A small image embedding model, trained from scratch.
Data: 22605 training examples, 55.5 epochs.
Rows from block 5 of a small image embedding model, named by matrix and row number. Rows with one number within an expert belong to one neuron, the router's apart. Each number is 500 + 40 x the weight over its row's rms, rounded and kept within 0 to 999. All counts start at 0. Numbers have three digits each.
After each expert's rows are labels from the 100 images, of 14976, where the router gives the expert most weight on average: "top examples" is what is common among them. Only what is clearly more common there than usual is listed. The data: stained colorectal tissue patches (NCT-CRC-HE-100K).
# router: router (model.blocks.5.mlp.router.weight, 16x256, trained with AdamW), inputs 128-255
# up: expert up (model.blocks.5.mlp.up, 16x256x256), inputs 128-255
# down: expert down (model.blocks.5.mlp.down, 16x256x256, transposed), outputs 128-255

# expert 8
router.8:494460475521482558471537460554523482502505480450512490534539503437484429522496497512543488481490476489498466572513521496529550516452491516399553521508584518509473521513489507470496556492495478447565459460492589490538434466575490461491535567547438477503509447487525536499480453536510507477409560439515535504463493538570506572513495529491474554516427451485422481507489465435627556538533
up.0:522498434519511546475528507540559525448572539541471509562449421572442498481568428526433514572537532524504483499510534502462595473558468502474474555477526583451582508446500446553488525523495491472516520462451496441467600568484501509523506525512444581538472513524366528477485511464512503531472525485485455396524520490458498464468435516478518499516549517479442493465512531541480469578541
down.0:547508490465368471499527472458509498503544518460492517524502523454517529510531502505472532544494539519516533500486548534468565525380500424546512474500535459455530597524534504509485509474550457503491473493509502519508494506444492478550456523549536516507496565602532558528546482494500517523498516558452563462563473591473452507538511423473499479572547524494460524486501462503449485483493
up.1:487518534503504568463517413511480504426446508493535548512470462449527508417481542533476549500480480506518568471586453449484446507520468486505489542450508422466462461491513494493566546482457559570462440546497461599550506534509446446492495509572525533542498458435480445509521502541493459486415508493446519499542519506419589540489556470508503412500521506439516550542484517499580575503483
down.1:423511537481524535501519434495549544483521447483485424476490525502450501510453488514487528494535504480487476422572491546530587583501495553481523467551474560440469439488489550517587530559502546480509498466367459473505532496485545412490544524512491531498514449522524573482419492459507395494511506522434520463484501465512513485529514526523496525392493551526488472517562501485503438506491
up.2:511504575442487507438493484506403444529462506493559499454578475467456612506472510510477449539543488523489431573473424518483506460472485594501545582442499446505549521473513529513435465488481476480484567559485491471568423554532495517467458505519491511487474423488468506509516468511536524494509452467452500496436533533527581550616475497526465537503492488515494522514519564434478501568482
down.2:494514506504499486481520533501531422541557505494527481473551502527547531571571503518548546513499539529473469499511560457461551601509524520471527522513540505479543550519510474491534455499419510508522501585486417484401479503484550541446486501537522473529527501490446444460504439483533465497507412494490513530512478507506425559457461477511490506553516517502545457516504508457526527525443
up.3:492518531557478573436570514470503461479544467527487474470433489446475546536540499519548455488482510563534533443516481553536571527493509496495521488476534465529483464490574438472513569487480515454462554555496586533485442567479526455516540542445486510490518475429478573448493494539538492488464541580525526552429472502527444442435574547481479515460524466561513478521518481446471503560447
down.3:460428523482537498485476499458509518476567503505468524468530444401494538478471503515485582540476463517525556508517526526448444521529515554503491524526455517503467490563468421483499471588558479491484497524553480543471497541538477498506462534533539534505497514521515509452458479524447492480465449486527515510578499405476554476492469554475479558524448507566538534467493413457507525496486
up.4:493538482503462532473445521524485466529492479546503488479539482488508491480502568499442468524524508463521533471514552490394540513529561514453449499499438494541525527548438430518477510507496525445449466447497430527456450415515529464535534474439448467476571513522503540499558484513472531480499562489414490526501472579497523580569530500465484505497484473482522503505531561501504527458438
down.4:523546553489516434431455488443513503447480545532424448442413494525465480530491566479502516522487478497503517527529544482457448524501418410501389573525463511438517451531503525479530503513545507502474471531540431492493532480436535520526517489476487567508473543440517548507512510502548659495553512453570509511480458563531497505518421488528473460500469479472502534559517459454505449618523
top examples: tissue: debris

# expert 14
router.14:488514450460525482485473471529543504515498508476533544504503466501471514475519442531534390459473509459528450455464520409527485472568434561549529535481547487507424536536542476504518518491503460480555514489486555446481518450534519470490522442478532489539473597532459493504452508405502441428427488513502556600464522584525500491503503563473465526512493434484510503499527577503557469508512
up.0:567503549521529468520498478468476504456463482522486490542467540464473416460535475408533495405549549490496511559498454440510482506478501616521520504474474514541503503570524464510476464465568511562524483533530487529490528487500456507445450434497480488514521473459532592529495503450496453485495482535513578528523466575491559550500553549419553455551569436466418539472453479462495472510525
down.0:568547483461520515540520423484493497499472480495474441527449546455532546472539491398530496530510477511523476464421487475501508513516517483522496540501448563496549587555466499516558452466492571524507500512534553516513540450434448525423525451561524490528479514544508486490452487533543474510549540526514529507453524520444458479555539565458461500512525534486547526499554437520510486565486
up.1:540439436490438422531493557450501545493517535540453496441470483454545466452459503507475474457495509432496466495532571477476507576480418488477596548500499574535443543487528470436497527508499411408506473411464528523532554548443483580500471491553451559548512441477508499458459458456563456462467488517513471561513551517515478531490490430475506516496461598475598476481457491537503502546505
down.1:587514558532548453519515472457507487438465477447496457607445517498440501518522412473535502416545554524528562548518534463550460474490538467453540547564495534465468594537462504498533502485451487506502499518483469547537479491511532492504476480476503493474487514505549551549521468509430472581474473511554512513521526454450441515477492530444499504512552461514494449511517522472541495520579
up.2:501509456526481451581524518474513506447475484521517514492520520600541468458474486522497545426531574545609583501473542473378488466556450530471454446544512519534518463452539524493508452487467476525460489499548495464427450511523468478544441551479557576478542474477441437502500546502485537523553519545519456490553549564470517472534458446572496477505519468518451464474555497446522456549480
down.2:512509490512495556499499505549526449487524490519551481569530425401498512543487489532546513450544499480510436480567434471518522516518484495490458471518514490471453462527479456506543520523515515446492514428554573494456561487494478528560483468430467497478447469507513502502472509485503429509539479518612476456473507530479503497494523467440531495461473528470557559558482474433538459538459
up.3:436512494558479473579519491492515506450517559442507532506453511534480528503515549485530460537500517420487523562532505504495494442453500432585494470554531516535489520485540524492503477601520476595521524512470513503493562552497463534430425445483485480501504434466450464511552462458539540509522498584556508491527562466487464499539530474459465477463495460481506459475519469505526498510586
down.3:544518544549475446472480482508526530519568494506547462577439431442476557519477590545480532478498457530492436486512525537508548430527471414519505527468553532499447469554415513501508571460531531473365501498510547510464481427478514513541506527459534542526504493450515485559491573431525485509465499464456523564517483544528435489498457519475556488486477465523487548577476486504491474471457
up.4:444550425486479451500507512404547530519492484411445436396473513513493479513459509456419431509484408477498522494492465522517570498527537444499524539468427474545479564511535513548536507541511519455495537544526538460468541485448530489563513510473543496499501474454474504516498466502475564483499506458384494543558518528522552559508517548522553527508530481475536487526499437434466460510409
down.4:538510563507433512478499604505438478453544523488474527585458516478504475435549516382496561433487499534515575545540473500499449522501509568505487492520518610467543515504536503514533543501523478446469550436504489456489541508361517497481477501495432490502476539440538531450538485539538494470533516486523518526488452488490475516491612554454461454447396506480452457565508451441380551509488
top examples: tissue: tumour epithelium

# expert 5
router.5:537414553490499465477504535440471489530419545469490460512494536571579511537529492467491504589446540481460517482529476558518496488502553487505479484491460551538546581573535463540529491466507551530492511489534493520496444478425480556592528498515509550412460446469470560516522424476496460380520494532489508515455547481501548557498469555455547491434618492523476521476457520535510511508403
up.0:557515523496472508478515463543522510542513533509547555435493547549514478489531465533462472495514466543485441515460604506559477509506478549504442569512510494486534493498547456511471515504451515548528504509461545480602481462469488414433525468528489560515442471484453558479458487470617554487555549442536501494546481588434493521448539519585468532511505447470438480440462475562477468480475
down.0:465518527531513519555513392535498518535485576504532505468431385485495469397498555487471464450480482547507465545471487501469502538464536458533492442497404509475592462415512558486548424496528445540544481504540475448527501520519543477467503558561506476494501554462560433536556517516563515561444494459528499471537479478550464489542488478522527427478405524479387545548508487517508478517499
up.1:552502510524497529510496516475591531499598529489453526546454609466518399485501468502544477488475518542541458468548529455464453453484474538527487471571464545502559473486463468505563518525490505507495499600545486528546476490554402491470532515516467549462489492512464418488502508496567465525553570487523493522460514551464443468539437540532522510497494493495441538439448486507504476468577
down.1:564498507485486459478493450413512526468506507549494548483440480500551562498476477421412518485557422539462573488447513460467465523439550552520521559530602478502510511471493520529561517542504499510508506560514506460521557542511492495534480488497534460468492591502460534434499487558563521477424477499438508423464491455577498475531527516412590568488534489471449487492506468501559525538479
up.2:587471481491490586504494487471477520513549472460523495450531480555461553527540452510495500434481501563456545415562523515505523486439501477496539538504443520491437522415446522564565465579466458509492464539556485518508545558521556551552522533501472504541452466541495456482563487438507549474507458538512469511511492479540552535523475446525535505447563580483538539562565501528487477563443
down.2:534405513461410579510496410481494506497486485493506542466413584374499533467516558509441469497461574558506409477525539535510496472498511521500472445458468471576433520498519562493519486466480452481524503500487501433546499552546445478487531449530492526503492553538402513453488488482487591479495464403470503420462487501544516483539504521498442428568600555480476575524527513460504520503508
up.3:455438473519466480550508507458566527546522535481521504502499514545445477552522518399513544507502477462467485463492476428521553554532405546544471502508572525535495550490482543494494547617489503520487520480571490566402473503489502480439583525490531483474556474477494497466508480573491554505424440415460542440514451492502445458529466460521461530557462519476478457467436473525529562528531
down.3:484508533619537598545499536483508500451495513477459506438431503567523543512504505642492529484478497474503506540509418492517469501503487546470455500511424537515607498541505477527483510479381411493489492471497513518529487491506466511458498518624466529517504489545484457430460477468512524560479589467609512521477551519505445482465478415514572461394483558486504489509521503533495510424506
up.4:573475483475439479458505500415466475491474477561492502501424545513403527558542519495484480509510503424444431486513473560488563530609522443494489504483556441467502438483434494547469506535484556542500469488488481525476495442547562507566404491512584460479455527490481479454466533546508494469496509549510502495511476539487509462483507478458542446471447461566594507471499502471534468528522
down.4:579483495486466372496507458460586470508495507476504508599580491473597460470416458577438549558489592506498542506501467501457537555530489530488561520449502513480405494521564550477475543457522407492465468500451491523448466554522562525496502515502518485524527478521451534488453504480573549514479522523512513507532518549504567483517552553510496524565508513499534533450502564488422573505486
top examples: tissue: smooth muscle; tissue: debris

# expert 1
router.1:529484378467520474461437495525454527500439468419588522483484525559589536462482542442500542503484488540450579432502530495443533467504492522482529489553458504450520529483490546525513529477523463553443485461512492463503522544534514576545469486537550523549494565482511587546537512500491536493530449523537512481446448465514519357547479479460486548511552486496534476526561493536511533544500
up.0:535509468459459495516539487471555561422491478479462500510487510455473481443480584538457468476435482543455493532514536481468574500519468528507506533481504468518454523476493523492489568448456549471537554535443468485503528526468505566540521444497490577474494497455484437485456460464480501472532518495478507468550563520531454478486423523496553487519437454424454501419570508498509442406543
down.0:502518519562479517485457410440556513576448496555461480446448540508491538467562536486442460550504556524486511452496543512513539542538493396496493512497463477522473564590430468543472500508453486530513536454533498497547486488515447454422481510481554558522502505476470511491496527516562494478511594479505578543421468470451491542446477450478502481460518541581507507525504535480425559525542
up.1:524533446564532469457573486506550624566475479490488502527566515565501513468507427516551536524454511441553464551440473527503476542510483537511512519500440509448528476514456482524543535511522479459600497481458475510556585503490521504543462564529505482529505499486536498479421405482450528452471499476531607494501514492549522528485452482514534633541485481525474499485490503615474484480484
down.1:499403532487460569461516531481513487505566427481439451510484545459470546501532563504452487488439469541480523525501516480490490476508544510536499448502506551497611542512480530468494425407517459477505457426504475533538549461542488507570521521510548569471473447486471516435468526552481571478541494547421466463473472518503499475535554474524537468476482443488565459492509505513597466492509
up.2:577552504485491558419575491499484446542506568532425539555505473525465562530425496445478505502472503531565538457454576462445493505521464518517560507476478516557588471499453574569465461465480540612517538502540514444536571509557439495505579500486537511415455525500497511437520485502524517481469539500462514510505432538398486470551532518503491550453547491511546474507491511480483445545477
down.2:474486508482441513479513516505498524569538538542494474468496545496584487433510508496603465488595487436488488572393503545547539488486479555495467499528476447484432493498526561520392537454510450473565505457513471527473467452527513450538579510537522456548490516442553512504477501517463531511521482516517427511568560466499499446500590496380530485495450469493526491459585569534495574515445
up.3:506476509479432509504568577528491521540407454483446440506477497542510396529537506404516546485417552491495549520429538530539451456507497493510439507486543504519559491557451510523460542485570555421475501464545510488541471472511501504461534502472473507438515516486489487414457562498447480520490527520518473545475437434462558501467485414471489518534507454525513474517485537488531530518520
down.3:441544459594501501505599418472470489457484452542461488523478477572462475495474508444462528479495420495467441438499489474482555460475542464545523570467525526505464488495544475482480507509503513527541489491566526505475532495483503484480505504553473582523538513449421475488507483465468486474487453592524415489485503452530532585532545550499475436495497503459488410512501525544538522455446
up.4:562561571473438528592466610519444538452483511450545422477474483510483484538547511455501471579472536489575457525512483525480501440513499497442528539483577525534537459440487506488536511484470544489521552554517510469547512500509410428515480541516562482452540500495462510551554521495448474506532454491446563448463491490518554507490486476521478471538461451499472501383445562508491488543508
down.4:435446477552562511505465451590548525603495571456476497551549488478548501415481561556595498465518411473481552484431542527501472514481464542461598470541487457561500507514489538511537526540500536530483466458476530516517531553540509436549492462555506462497468517478465522477507462531509445571455471483419451541517556522448510494483509491521512536436568535472532434521537470491525495506466
top examples: tissue: adipose tissue

# expert 2
router.2:544444502519417531497568525473595529482523485414499498482457577526515531505471472478581480536541562500473520510533529532481545487568487446543489558515529527454501504563473536512513575485445465490497461476443455470530467525479528585532452542547563469567543501459474530484493519529492528563556550466524514527497470501520514430544479519471455509521511477495464586517460447492443475535510
up.0:481483589563466534449573464500437468511516560506463533541488542480432513504545540487485527546585491570484487456483532404467439476530583428510582522509527518549444494489478546520521454500501531509459545480546531530553493485511489510492489511526435480489522475472528523496538439510536544469448465470513486549440425470482545496508538491489488426470466541512545517517435515527457465570433
down.0:493501513483488507503554531505431515528567498512499449514435501543482472490482573496496417433535504534510479612386531457456483482556456486492502491474491538515520510504548511493464507592509491504493513562544482558510500560469459511475488557453484481509500523557506438513563461475546550517437546473568476491504519527474528540473556495545470574537444491464557536494398516453473551487497
up.1:505433479497444502514432501501488518427575432537501457526491557541488480519491483379478438540514544421492555453515511497506495518473529477556548499533499512563529559426511456512475471405470472532480516501484609375504511481530515511437486483438487490563495505497519455543431523512497463506414435588394549486432491529508458524490458507519528541528475532455521469509521542436486496491437
down.1:439484549449543470514524476527499494609442418500496504503419525480568501511478492458500542489530459506491486488622501488472496484447527452431511466479490492498438570563547519480535587509480535502434528557552513502480468564485498526479555498498442549456512558541496437569515520504416554500492556454458519507520519511515477502425505456492566501517498404540496557414560518526526506505450
up.2:514475478485560572389518473523439530591484565518437512533541512455440453437489496540500439528551537437481525485494518535594428471539516499537567445473518533484512465448548472496500506479539473513524519527574494532512495511484466591511514500461560445499465463452519478574517503505482551473516499437494497565577536540464472509525552444476463504493503530451540545441457510516545491470546
down.2:571507490506497493548453498402582456587480521529478497499503526588520488501445443554521606497499457487544448461547501478518517499458538498477485563444455458410497488548483483488483462603436552499554496420496487464513458465513528486531492449497441525493526464510437535457507470489539574482444505536482455555443495541464582540548517521557495541501527409489446506450479471480518550505445
up.3:496473524552467506520516469517456532491516487525603539452527462573529492453538437492446497450516502505486461525529491535548506456488500460522496532602490490536451461509457518514559434497598533476528513539509538471504499496545414492492482511460519489557505523465545456512465492497443507421500501493479540519538436454502474536619465456445466431532547505459518558501497481528515549492519
down.3:523482495549470495498575627499497561503477449476518496459495510448527457559445475470552556461442411547539480552476455514524499545470560437560539477461551429520510536529497589502499508461523589514539531533533460579446480493493501475503490507453433527454511488435513520504534510535500488493596467465491515577577543512455565503511482502431575467448498464563518530549526530472453437477533
up.4:514537522462464534556559489510407509530456483538483522553506547479466502536539513477492527556505466549501479373496474535547565481512455502569514537428547529516480445362503494514477528532468568464508568531498575487487467482508437527558505436478418456479455486496535518544398564544476473561517425493489508507482469528519537494506544452515461469532455518467512437534519469491525447520553
down.4:569589483491581485437466559453475507543523542536524537527441535494553472457535526504484448508455479458443573584443473474522537484472523521472535505504454476500434503506452514521591480505550479529474469533384489470522474516516479503479425465515489474501475455443452428550517465563472490456561536442512496499526448498443595537480491503517458463544469496486454456463531512536536560526442
top examples: tissue: smooth muscle

# expert 10
router.10:503474526536534434519522464458520452487546483450494444477534487479529505467503589477492492528508420549536592430451489571485500432530532495500552494524506497472509478450525471527515499556503480487478579513512484489498472496507522553524594425502487539512525440464534415496461559581527528612433577439441502556557419513496511493562514471498499503427439540519534513495489497425485476490506
up.0:472524441533522599497531453521551464520467480571500548513521484446446559566504519472535532570484430481487487542491455445488482527452492505531508483514473517506550505473555532574380552540484516448544509444533483442510428521490465476490510554503471450494545416570525562538490488573532493516475546513517574476447543503547530498455533492500502484507410467517479493480527495444485506496620
down.0:501535496578532539475467472474467462422465487505489455530532481540536498481494505506495484460434521478529467452517461501477448537455486502538550524468527427493493582460535471509467509454488550523451494533502437468565546473575556565520431518525532565481484472447546492600472557497485471513499554452496442470510503486474540468555509496385411486508525471440431409497523461410483510551491
up.1:500538607518499504549509521459466596634504508448489542470486477481517438531489471439514465493424470517557521510522517521518476520496524525555464462484555436510454518512471486461568519485573466488472515550561411473471514514493444425532462544495478482557476531527463457525482513461528505522483457510488477563511523492491482471499607538469519526590481554480496451498620472455542454438551
down.1:483537515517529465492553498514561515538543544552468504537480529471454528450535517485434476566454503481494464535390501507415487506501495437432540435532560440487451486557489535528551536460530451420496502415508493562517521509515507552539505523443507540474501582505535494516486496524481466548555510434477477489522482396514466533484497503455460527403493540502487537528422495564454543396554
up.2:514479534483530480495527458464479507485461474520566503507499491545560475490535479560535570470461402526501513547468490484462512463432512498453435544557543473440503484511501447558527461517478504431509582527544509512441471553508489495471482540513482448511449515522494475505554587485471499563480419432542487507506449510505496500555586495492471477494459520533481545490440445566477383528533
down.2:524473488533554487525505518460535509502456514504494507508531553425493429465467606487504550459488496556485567569507546495510519446508451482472535521490543479511502448551461434470528464486514483489524526515563475560492504475447513490506531509509500515506505539486489500528507498520521496478542448492448446454498529540468567520554483510470497480500511537586582499567539511444533521442525
up.3:557514421406483532550572534499515517473453507419523516491515481544517557474538487550553482485497514441592482544528577404491537502534479551568493487512518463476544505479540455534513560481459522453450495460453451474531479537556520545542534567472494473463491432520484569445489524477511453472510495487544454524525502498487489510537523514523536488517467457505466434579556478562569495514517
down.3:472509516545510559480543494471440454552492440470470452492526496504610471420480489503514465485458448542547584502491489468516522553446489481466478548538454526563469568513450494462537515438460467547460499470466535527496503502429529440519451475513497497505441480504465550505510478501576555543554491566527399427419530567451445549509427452527485472487505510438477447497492530507393506565520
up.4:464387527487597500480439488488549473554583522547488441475395470509537489471533473489496471502505544474638506483500449522573486460455488508470500500545486548478473462461447581544566498510520477576515528529515519452491538455491537485516489435508530530553473536532555495489515480508492488516533475465498462512491534454550504490489537421511460542504490504514471512421476492557459484496510
down.4:532450547449474472593449486521558511457506439537541531525480499547467489575593497524455494553482550439546549539493489490464542536473490521563500469569456512511427519460433473479506506517482520474500495615562567556493460502588509449490459498500523451487468490485460515473489521450478493450588457487557458459551468553505570464504470552524465562538560487509537522472515525488622478451538
top examples: tissue: mucus

# expert 0
router.0:484516500570540503522439469528527447519477436513466523457517468535395497495455482545468516442524581476503512495508467546468533540546510541511465489501483425479499502439493483484487543443539481458445443469555512419505521546516516477557521528501513481482472563489477557446438485456488497523520516456439500484568486505537486500432467462561498536508546557450501498521507510492464550470550
up.0:509453508549507571472573476381550452522533476566530512505481553543585475532472501478588504469529462553519515510472499530547571508516470518479514448484526450491419497545467510470472514475439564504512451508472524543526471482507489492464464501515517598507420482480513496509540463508470559497441542580433468465531552557422490524499461525435517486458541503562512481407499517556508488496602
down.0:538472450481519514521487413479475463475514459549529507542460434510528470495469552542479525534578474488516493469437408528514544461506489466508481585445537519559442546458501514488541488458455492509528514455514501500435515496499502491484486406504444431464477605512519568466426545530556479545461484465479546457611483461470531530524534451442472485499471463481373414455533485448435501549459
up.1:491539543559516550555407470497507473441507505551514527480481467501455493439501441506485450497476505454587481498482510484498541498523470546473512522541513457499515485543558520509496487483477589492396456486522543505483468499526548511565460537465515494520523477405522430491528468507421431467503536488521488498578487540506540494500503574529498469521512564524461617494455515513468516555451
down.1:579517547471504475466546499499496481523532532487456498449436457523556502489433422506500508471557489541467519544399577506504465511480504492470528493494506559468526508528551587484455467461585435483531473475550481545465525516519473517517562459517536434527513530516515522518473520552516544499504496489486463469506517495529554522471499465532492491432571413511557508548534415502511499448531
up.2:499533444563455460580525529500489484506492524521516501517476570560516452510585451439451503547452575470549479596494437493438487453521519548554514465545486505494487500477592452561497558444475490526464497481449596479499505475444586544489486517537486500444523532439512521509401524478556460487505493508412479471532518542482505443531513454491552512413456483492522465450488432506518436538526
down.2:469462566559481508449537512517443497514548512491520488521414537511455510499494551439533499392550476603432384458454512466483452449539517556562550493485491466531538484471570512487520453508491492450475524511521447498491483516432507521458473467536478459497511462512482505541521504549440519501513425439565559578506485510455490553542497543396540537536529469477503496555587514547593478483440
up.3:531492504540455485521505470456562555540479506438430463542512442466464581505514554512558429495536504542437519502521477469531504565559527523585467552481463528568501570435516509529521477501501475524539566526477523433498544461453559509489446489572544516515515491529478463497501498430472439485547548498471446499510513421556534489517516470500549440484435428519476451496487481463512554425471
down.3:448506484551501444441505453457462529472499496542533453488520533538500536482480523483462515542446494586506467485499518529552371515472487514612463540513471454499527477526547539498531499472485442510469500560489465494478500521507431522504431470475495564499511459518452450473453455496525459464361495481418499502438497584470489472463462550477475509511522424518534527564545579527482493455536
up.4:462468474570551393492425526456520562446518470508520465517498444437574536488514585423500506563482450510589531484493511471474467514449475568559519511537530529495480500538418501513457539507482480588460504531480457464544536531433504525480501487513518512506500501493522499503495524463357545474496475479433455509465471491489464510493487466500501485451562517489477515496570463439510433498497
down.4:496509480412401510471570511541538513551407490551568461566461468525515482467445473529505450526546573458487428485523546526573452549434439441539537460499498474554511410522477607518450483458499494510504516528530469512519542527480481493461522511458538471490537505464488526503434452496536459474602441454556549470476466529486519521517493472497446415525586491478480427457546493552557512475492
top examples: tissue: adipose tissue; tissue: mucus

# expert 11
router.11:542576470527550485497462457571485545574456499470489536521564470475483522537520431510503505562513472567546486487534567525493480484524549526504479421468530538447547549515462530479489510463480550482482467474529484492487570533481436584498488521476536508533425484525465497482584470439504457506535427577479537472496512487509568513471522611515521577536522490460548518476448592426484423524486
up.0:546489466569493471535520426499497533461498449469500447592502430539472463589536509497502464437446593474457462546489545491522553419491483569477487522489484521516508525439531505586499560482523450554538455530492503559540506504429507475471503477487477563427481558531554544540451501562499497479566492500545454509446549541482458505534524471552524504536473529459514480537557532522517548543521
down.0:474538520544543529462487415481461540466502467474578508546562418494465521463531519558499523542461504410540561499549485516525471454492469529506466462434504587474524515513506429467521537455536482528496501566521505478505564527536542553424565465418450470527531527548460525485501501553524461506438465533446428564482445396551412485522578509514554546460500495424495488515511420485486515452481
up.1:521572529571504476487534508501507516516517523572506475452489444450407499500457510492462472463437534445497477467485479524485547482523467559509441539441551451564448557520516526544529474500490588507542499487509466415496530604447515526537531422498583482527503554468495492478507372462551551484507550490444509472503496557443537470471480491489513500555465488532435480505428505461477473452488
down.1:515518463440432553490525528500490489567516492483499511553520463505536476519605483553540501515452475499490520528493491549461530502502523446422476501510502532528519450512538490523510545520506428497518521491452489474440443592487501479524489532547512429524487498513448467554491562522448453468536480534441478446497471506522475553510462466546557456466501558566474507521489519489533497547516
up.2:562480530569424546452529593546587510435481435573506519515529476556521507549533483495517484551465537439519546496481488505550464404437474488516469512468539489501456507488531521484542481500431529506547466500431561492513441486396421477494570536476497507520469532518497483463593490496539600510529504439513489571517507447547433490480512439482416468486496501493473439522440468549528431474502
down.2:455466460564489462479473516506431512552483439490499511490499479501544513516498456458489554468509427512523472511447487437464544515479471603489498505486357553469451496513498476517475556547536468549507479486469505468490529523561568461518579526472548525476497566460498524497535502442519437542496526460537447444480529516495512485483570506486562533593460506453498491488470465566489444536471
up.3:511516457481489503463522478538509610468507491558470576496451486517514485466501514454494438466488513536511505464515478594453509496553501442482440544450468518526472513532512433544460455503456468508417558503538531480463491416481464534488441542441490468485541508546522457485555518453570479480576513583501420554484463547574484552567540501528551506483471508484547475424425505501460466501507
down.3:527511517437481544521401402485539453502425472470455458498483440465559490555465419505496554501436524478486565516544571498518409563494432484503475447519535453530416480433520463504452515468577487521538517535449476595570529441534500553530508474461477506494507527469433496520505463469472496512459476494509416531475505469503489519490425494479486548475555508449457558445584539490530491556522
up.4:417501482513575548478543536521411528464561497474456465529462553564461456454449458542509477531550455528486471498494502526513503453487520535505422461469490521522447533524514546560519425514476457516502472606485469468505481446500451482576501471493491483521530538529512524470461534540462482543536535430449485480495546546530563440489499520494445461482435415530482514461532554518485442521490
down.4:489446498550518587493572511429479525492482515501459553496506515429510503564493500488488560488539501481447517555552485553461467448486514468467428520520440494513496535586505493454496522543511442490518441447431519568485444493481481469509488476462485558504525527606446508473493546434581517519497508477504469477510523468538477460461537540534435566555639486509490484498518417472477507476536
top examples: tissue: cancer-associated stroma; tissue: mucus