From a checkpoint of a small image embedding model: 55.5 epochs.
Rows from block 7 of a small image embedding model, named by matrix and row number. Rows with one number within an expert belong to one neuron, the router's apart. Each number is 500 + 50 x the weight over its row's rms, rounded and kept within 0 to 999. All counts start at 0. Numbers have three digits each.
Before each expert's rows are labels from the 100 images, of 14976, where the router gives the expert most weight on average: "patch colour" is the nearest of a few named colours to the mean colour under the peak. Only what is clearly more common there than usual is listed. The data: stained colorectal tissue patches (NCT-CRC-HE-100K). In brackets: how many of the 100.
# router: router (model.blocks.7.mlp.router.weight, 16x256, trained with AdamW), inputs 192-255
# up: expert up (model.blocks.7.mlp.up, 16x256x256), inputs 192-255
# down: expert down (model.blocks.7.mlp.down, 16x256x256, transposed), outputs 192-255

# expert 4
patch colour: grey (50); purple (38)
router.4:533514552505447484420479458529417521555447537574459539465512495435529586530578562593478473508513511491497494482510511446581479515483563504562569527555518411466541536546585445446393411482490570
up.2:551407405408585538531480497493376549515447445436462521550453466481469454445489585434445492444496453535535587500516452514474480441556398510546539563521425580560475564490506405459549496471406482
down.2:522514491470505414472493512430426501476455467524401496415461504456483505576488453457488534479544459464494431578522517460491538604498486539543578399495480490482346457532564518510519557470516456
up.3:504420524546451525508476579496463482512555487429658462365584541458408461478482545438460474477417583501473506514440468447458552467565575517584554514390563457476563502524505481495465540551476483
down.3:487560533541568470583559565509501531574444494541477588489454484451618447560499569428481486495449433556437446578408465530499438514540436527487580571429500567583569459458538433508514480482412535
up.4:483489457479469565518502491513451465560487547491446501510464505428492575451454532497460486516499412478516529465412530507468470576450501590566496472421562455499485624378545521434433464515437461
down.4:510591497435503533484470425543500531550477551507530584557517506552601567534502557478543546470515518496518466598482442542453398581558475523491450470474517584484511452516545515406525462555553471
up.5:462535509525572523577532454414438483550507516497448500546471531459536399480458477480533532497532508508482520500504495419432564516556460454504543480517557462488435449541534353397535434510382426
down.5:465554530589414554500498488494524489485532385538636462440437475571449502519512447568441563470546535389499517574547561554504532478464500509435491516481498540463576567501523590547545499416553508

# expert 5
patch colour: pink (99)
router.5:443462511468580409535484536552499572488581484508461471518564436454473413461466485489399548481558570515513516529462504571600613466450501482516509437500477484558481601518472471522586507498476469
up.2:570465491425572538504404556536464483516382510514555525580518472546440418520450498482472431561541559428525519487463472533486501468522563485492471469435468510449528433534485531552558477362449423
down.2:538491606476454596510590424431427486580588560481487512594556478462587502532493483459565553496552571492531424494465557467481446520560541535561542461514493530424568535476453510563477556532553464
up.3:606484435516516458408486549528546525526504534529537495420491513522537427471458492447474510384594376480487458543436521491475500437472496431496523505497548464456572527482333495480554545416548499
down.3:491546474485518514544500543538400504478516553512512593524482579415437579524530544470448486457637485582460503433499543472402469538399521453562447455549478525414561561522562478526416427534565467
up.4:449473332446464423496596484434512378555427545439510468417522552410412403536429448497456522507483532584388530441518467474485403517448547432512530453531471475539518503455574566480498537485511547
down.4:435502487513411472466582519452475495443463504513453586600474478566484504477617503520525468543505556425540522413521567510524494502450476557476426547554548438511495546650469507566533433444460440
up.5:464474487552504557507638438523522618508423501573531570582583497472525575532537555518461443455468531493502542572561433482480518541508617533547515434540456566420444472514487498504474577439576450
down.5:434556481548451499488484478511603496458438470533512427440568488483541427421551416502594501462523430502474559382500509472576424515518508476493570558525454506479552534465434503563425599536601447

# expert 0
patch colour: white (100)
router.0:568461456506485372474536512494609558439338481559483459496471450488518525501509569555577473436483547487462517489529516481513588483475530426524561611481417532524510440515517554523569482466559450
up.2:506474473512503590526588520509575484410457439497434533519525419537491468438598494464584512568480458473501527537520514459495598505408523482424519609558471537508528562546572497513473430373459473
down.2:508508505496567557559428490600558564466534511592564437433353596463484501418503525481495522503510475497544496442426515507488483479523458580511506482487473567501484583426491507520468586534590524
up.3:553460610533490506491463510630501547436444531475501511553415557498545479522484536587438405431487567462527546441499417518512544452499528492473451435478409404569507513573505487506519509488444475
down.3:490509574464489502505485422574495479404472499483477427568532396477579534489516537449483514517530456472586606524608549482462484517610444458645435592557460583578494574551469559477542538488501530
up.4:524668590463506554541488531481473457382505511500490445407477550454512560605411490469507552467521502518488502501538565464480532572466507494443482451553448591459471450535516536520531437423393520
down.4:544581560523484533478563553488456432512507492431500509565451482471483435448518423527432535406467559527530491469393486472444478475604543460545543535545550589457543568495558464602595485426461446
up.5:514520509533575471556551507471486488550556572575459442488587473535476509457501505611488595543521461446567502445469497479555529480485530586496517478537513475450578500539440404493551460529487620
down.5:461473541507592487534424580532448476427371528458525454523443382438544578517533557462431553571468466444480384562539480480418494496457448504476571483496546437494438518473474486457482516495459406

# expert 11
patch colour: white (90)
router.11:434456470529504479423443448466526478483553523520435460550506555431495530439498469472602462530493474431444451497456437551420512566470609558530471511493507445389493479520444447539530551544584512
up.0:487447574478516551505511488448494502544442586560575496504432556559544503454497519544447511487487514478541499470560498523469550470433544481499449504526442604383544506570481389559485470498460549
down.0:396540429471521458508492493547563489518482418440431506394523439556570396457472541526433469465489502498557475572459472474510508567496441493443589489429508484535528581455499495522462482526469423
up.1:413539521464627440546443517530525419447519415542527496453472474477532483423443581469396561558535501518441531503423481475397404492520521462500549478563487530534502506490555521440495474571531496
down.1:476475510481484473531482623461528613490537439478444469375493457573571475461454513457555542484445546457488521481479517497502561441471436451383561506530446420424413552479509470464483513470494557
up.2:584533504517601497507545501463428547477623501412392502494595453503517472443571461523531579472482552434595555494346472586430441554397516520431443390489554474414541486618557575418531591579543508
down.2:431513535505508489403545525566472510573475556557474462479469481480473552574524413570500542532582502511536565439469502570524512536456468388519493533524474553513477552484541615383521563402462506
up.3:479607452473495518494497412559478453577512519503525452556502527515479531511493480490506616503469527469422580454541520549587440514560499570531471604436506459488576384478575566518570479475550474
down.3:528501539544385487538552534488550475552507543496406510520560500428509467633536568554578438436588598561503464559481433534536499450462498476528496454534522549480500564549459548459495501511521504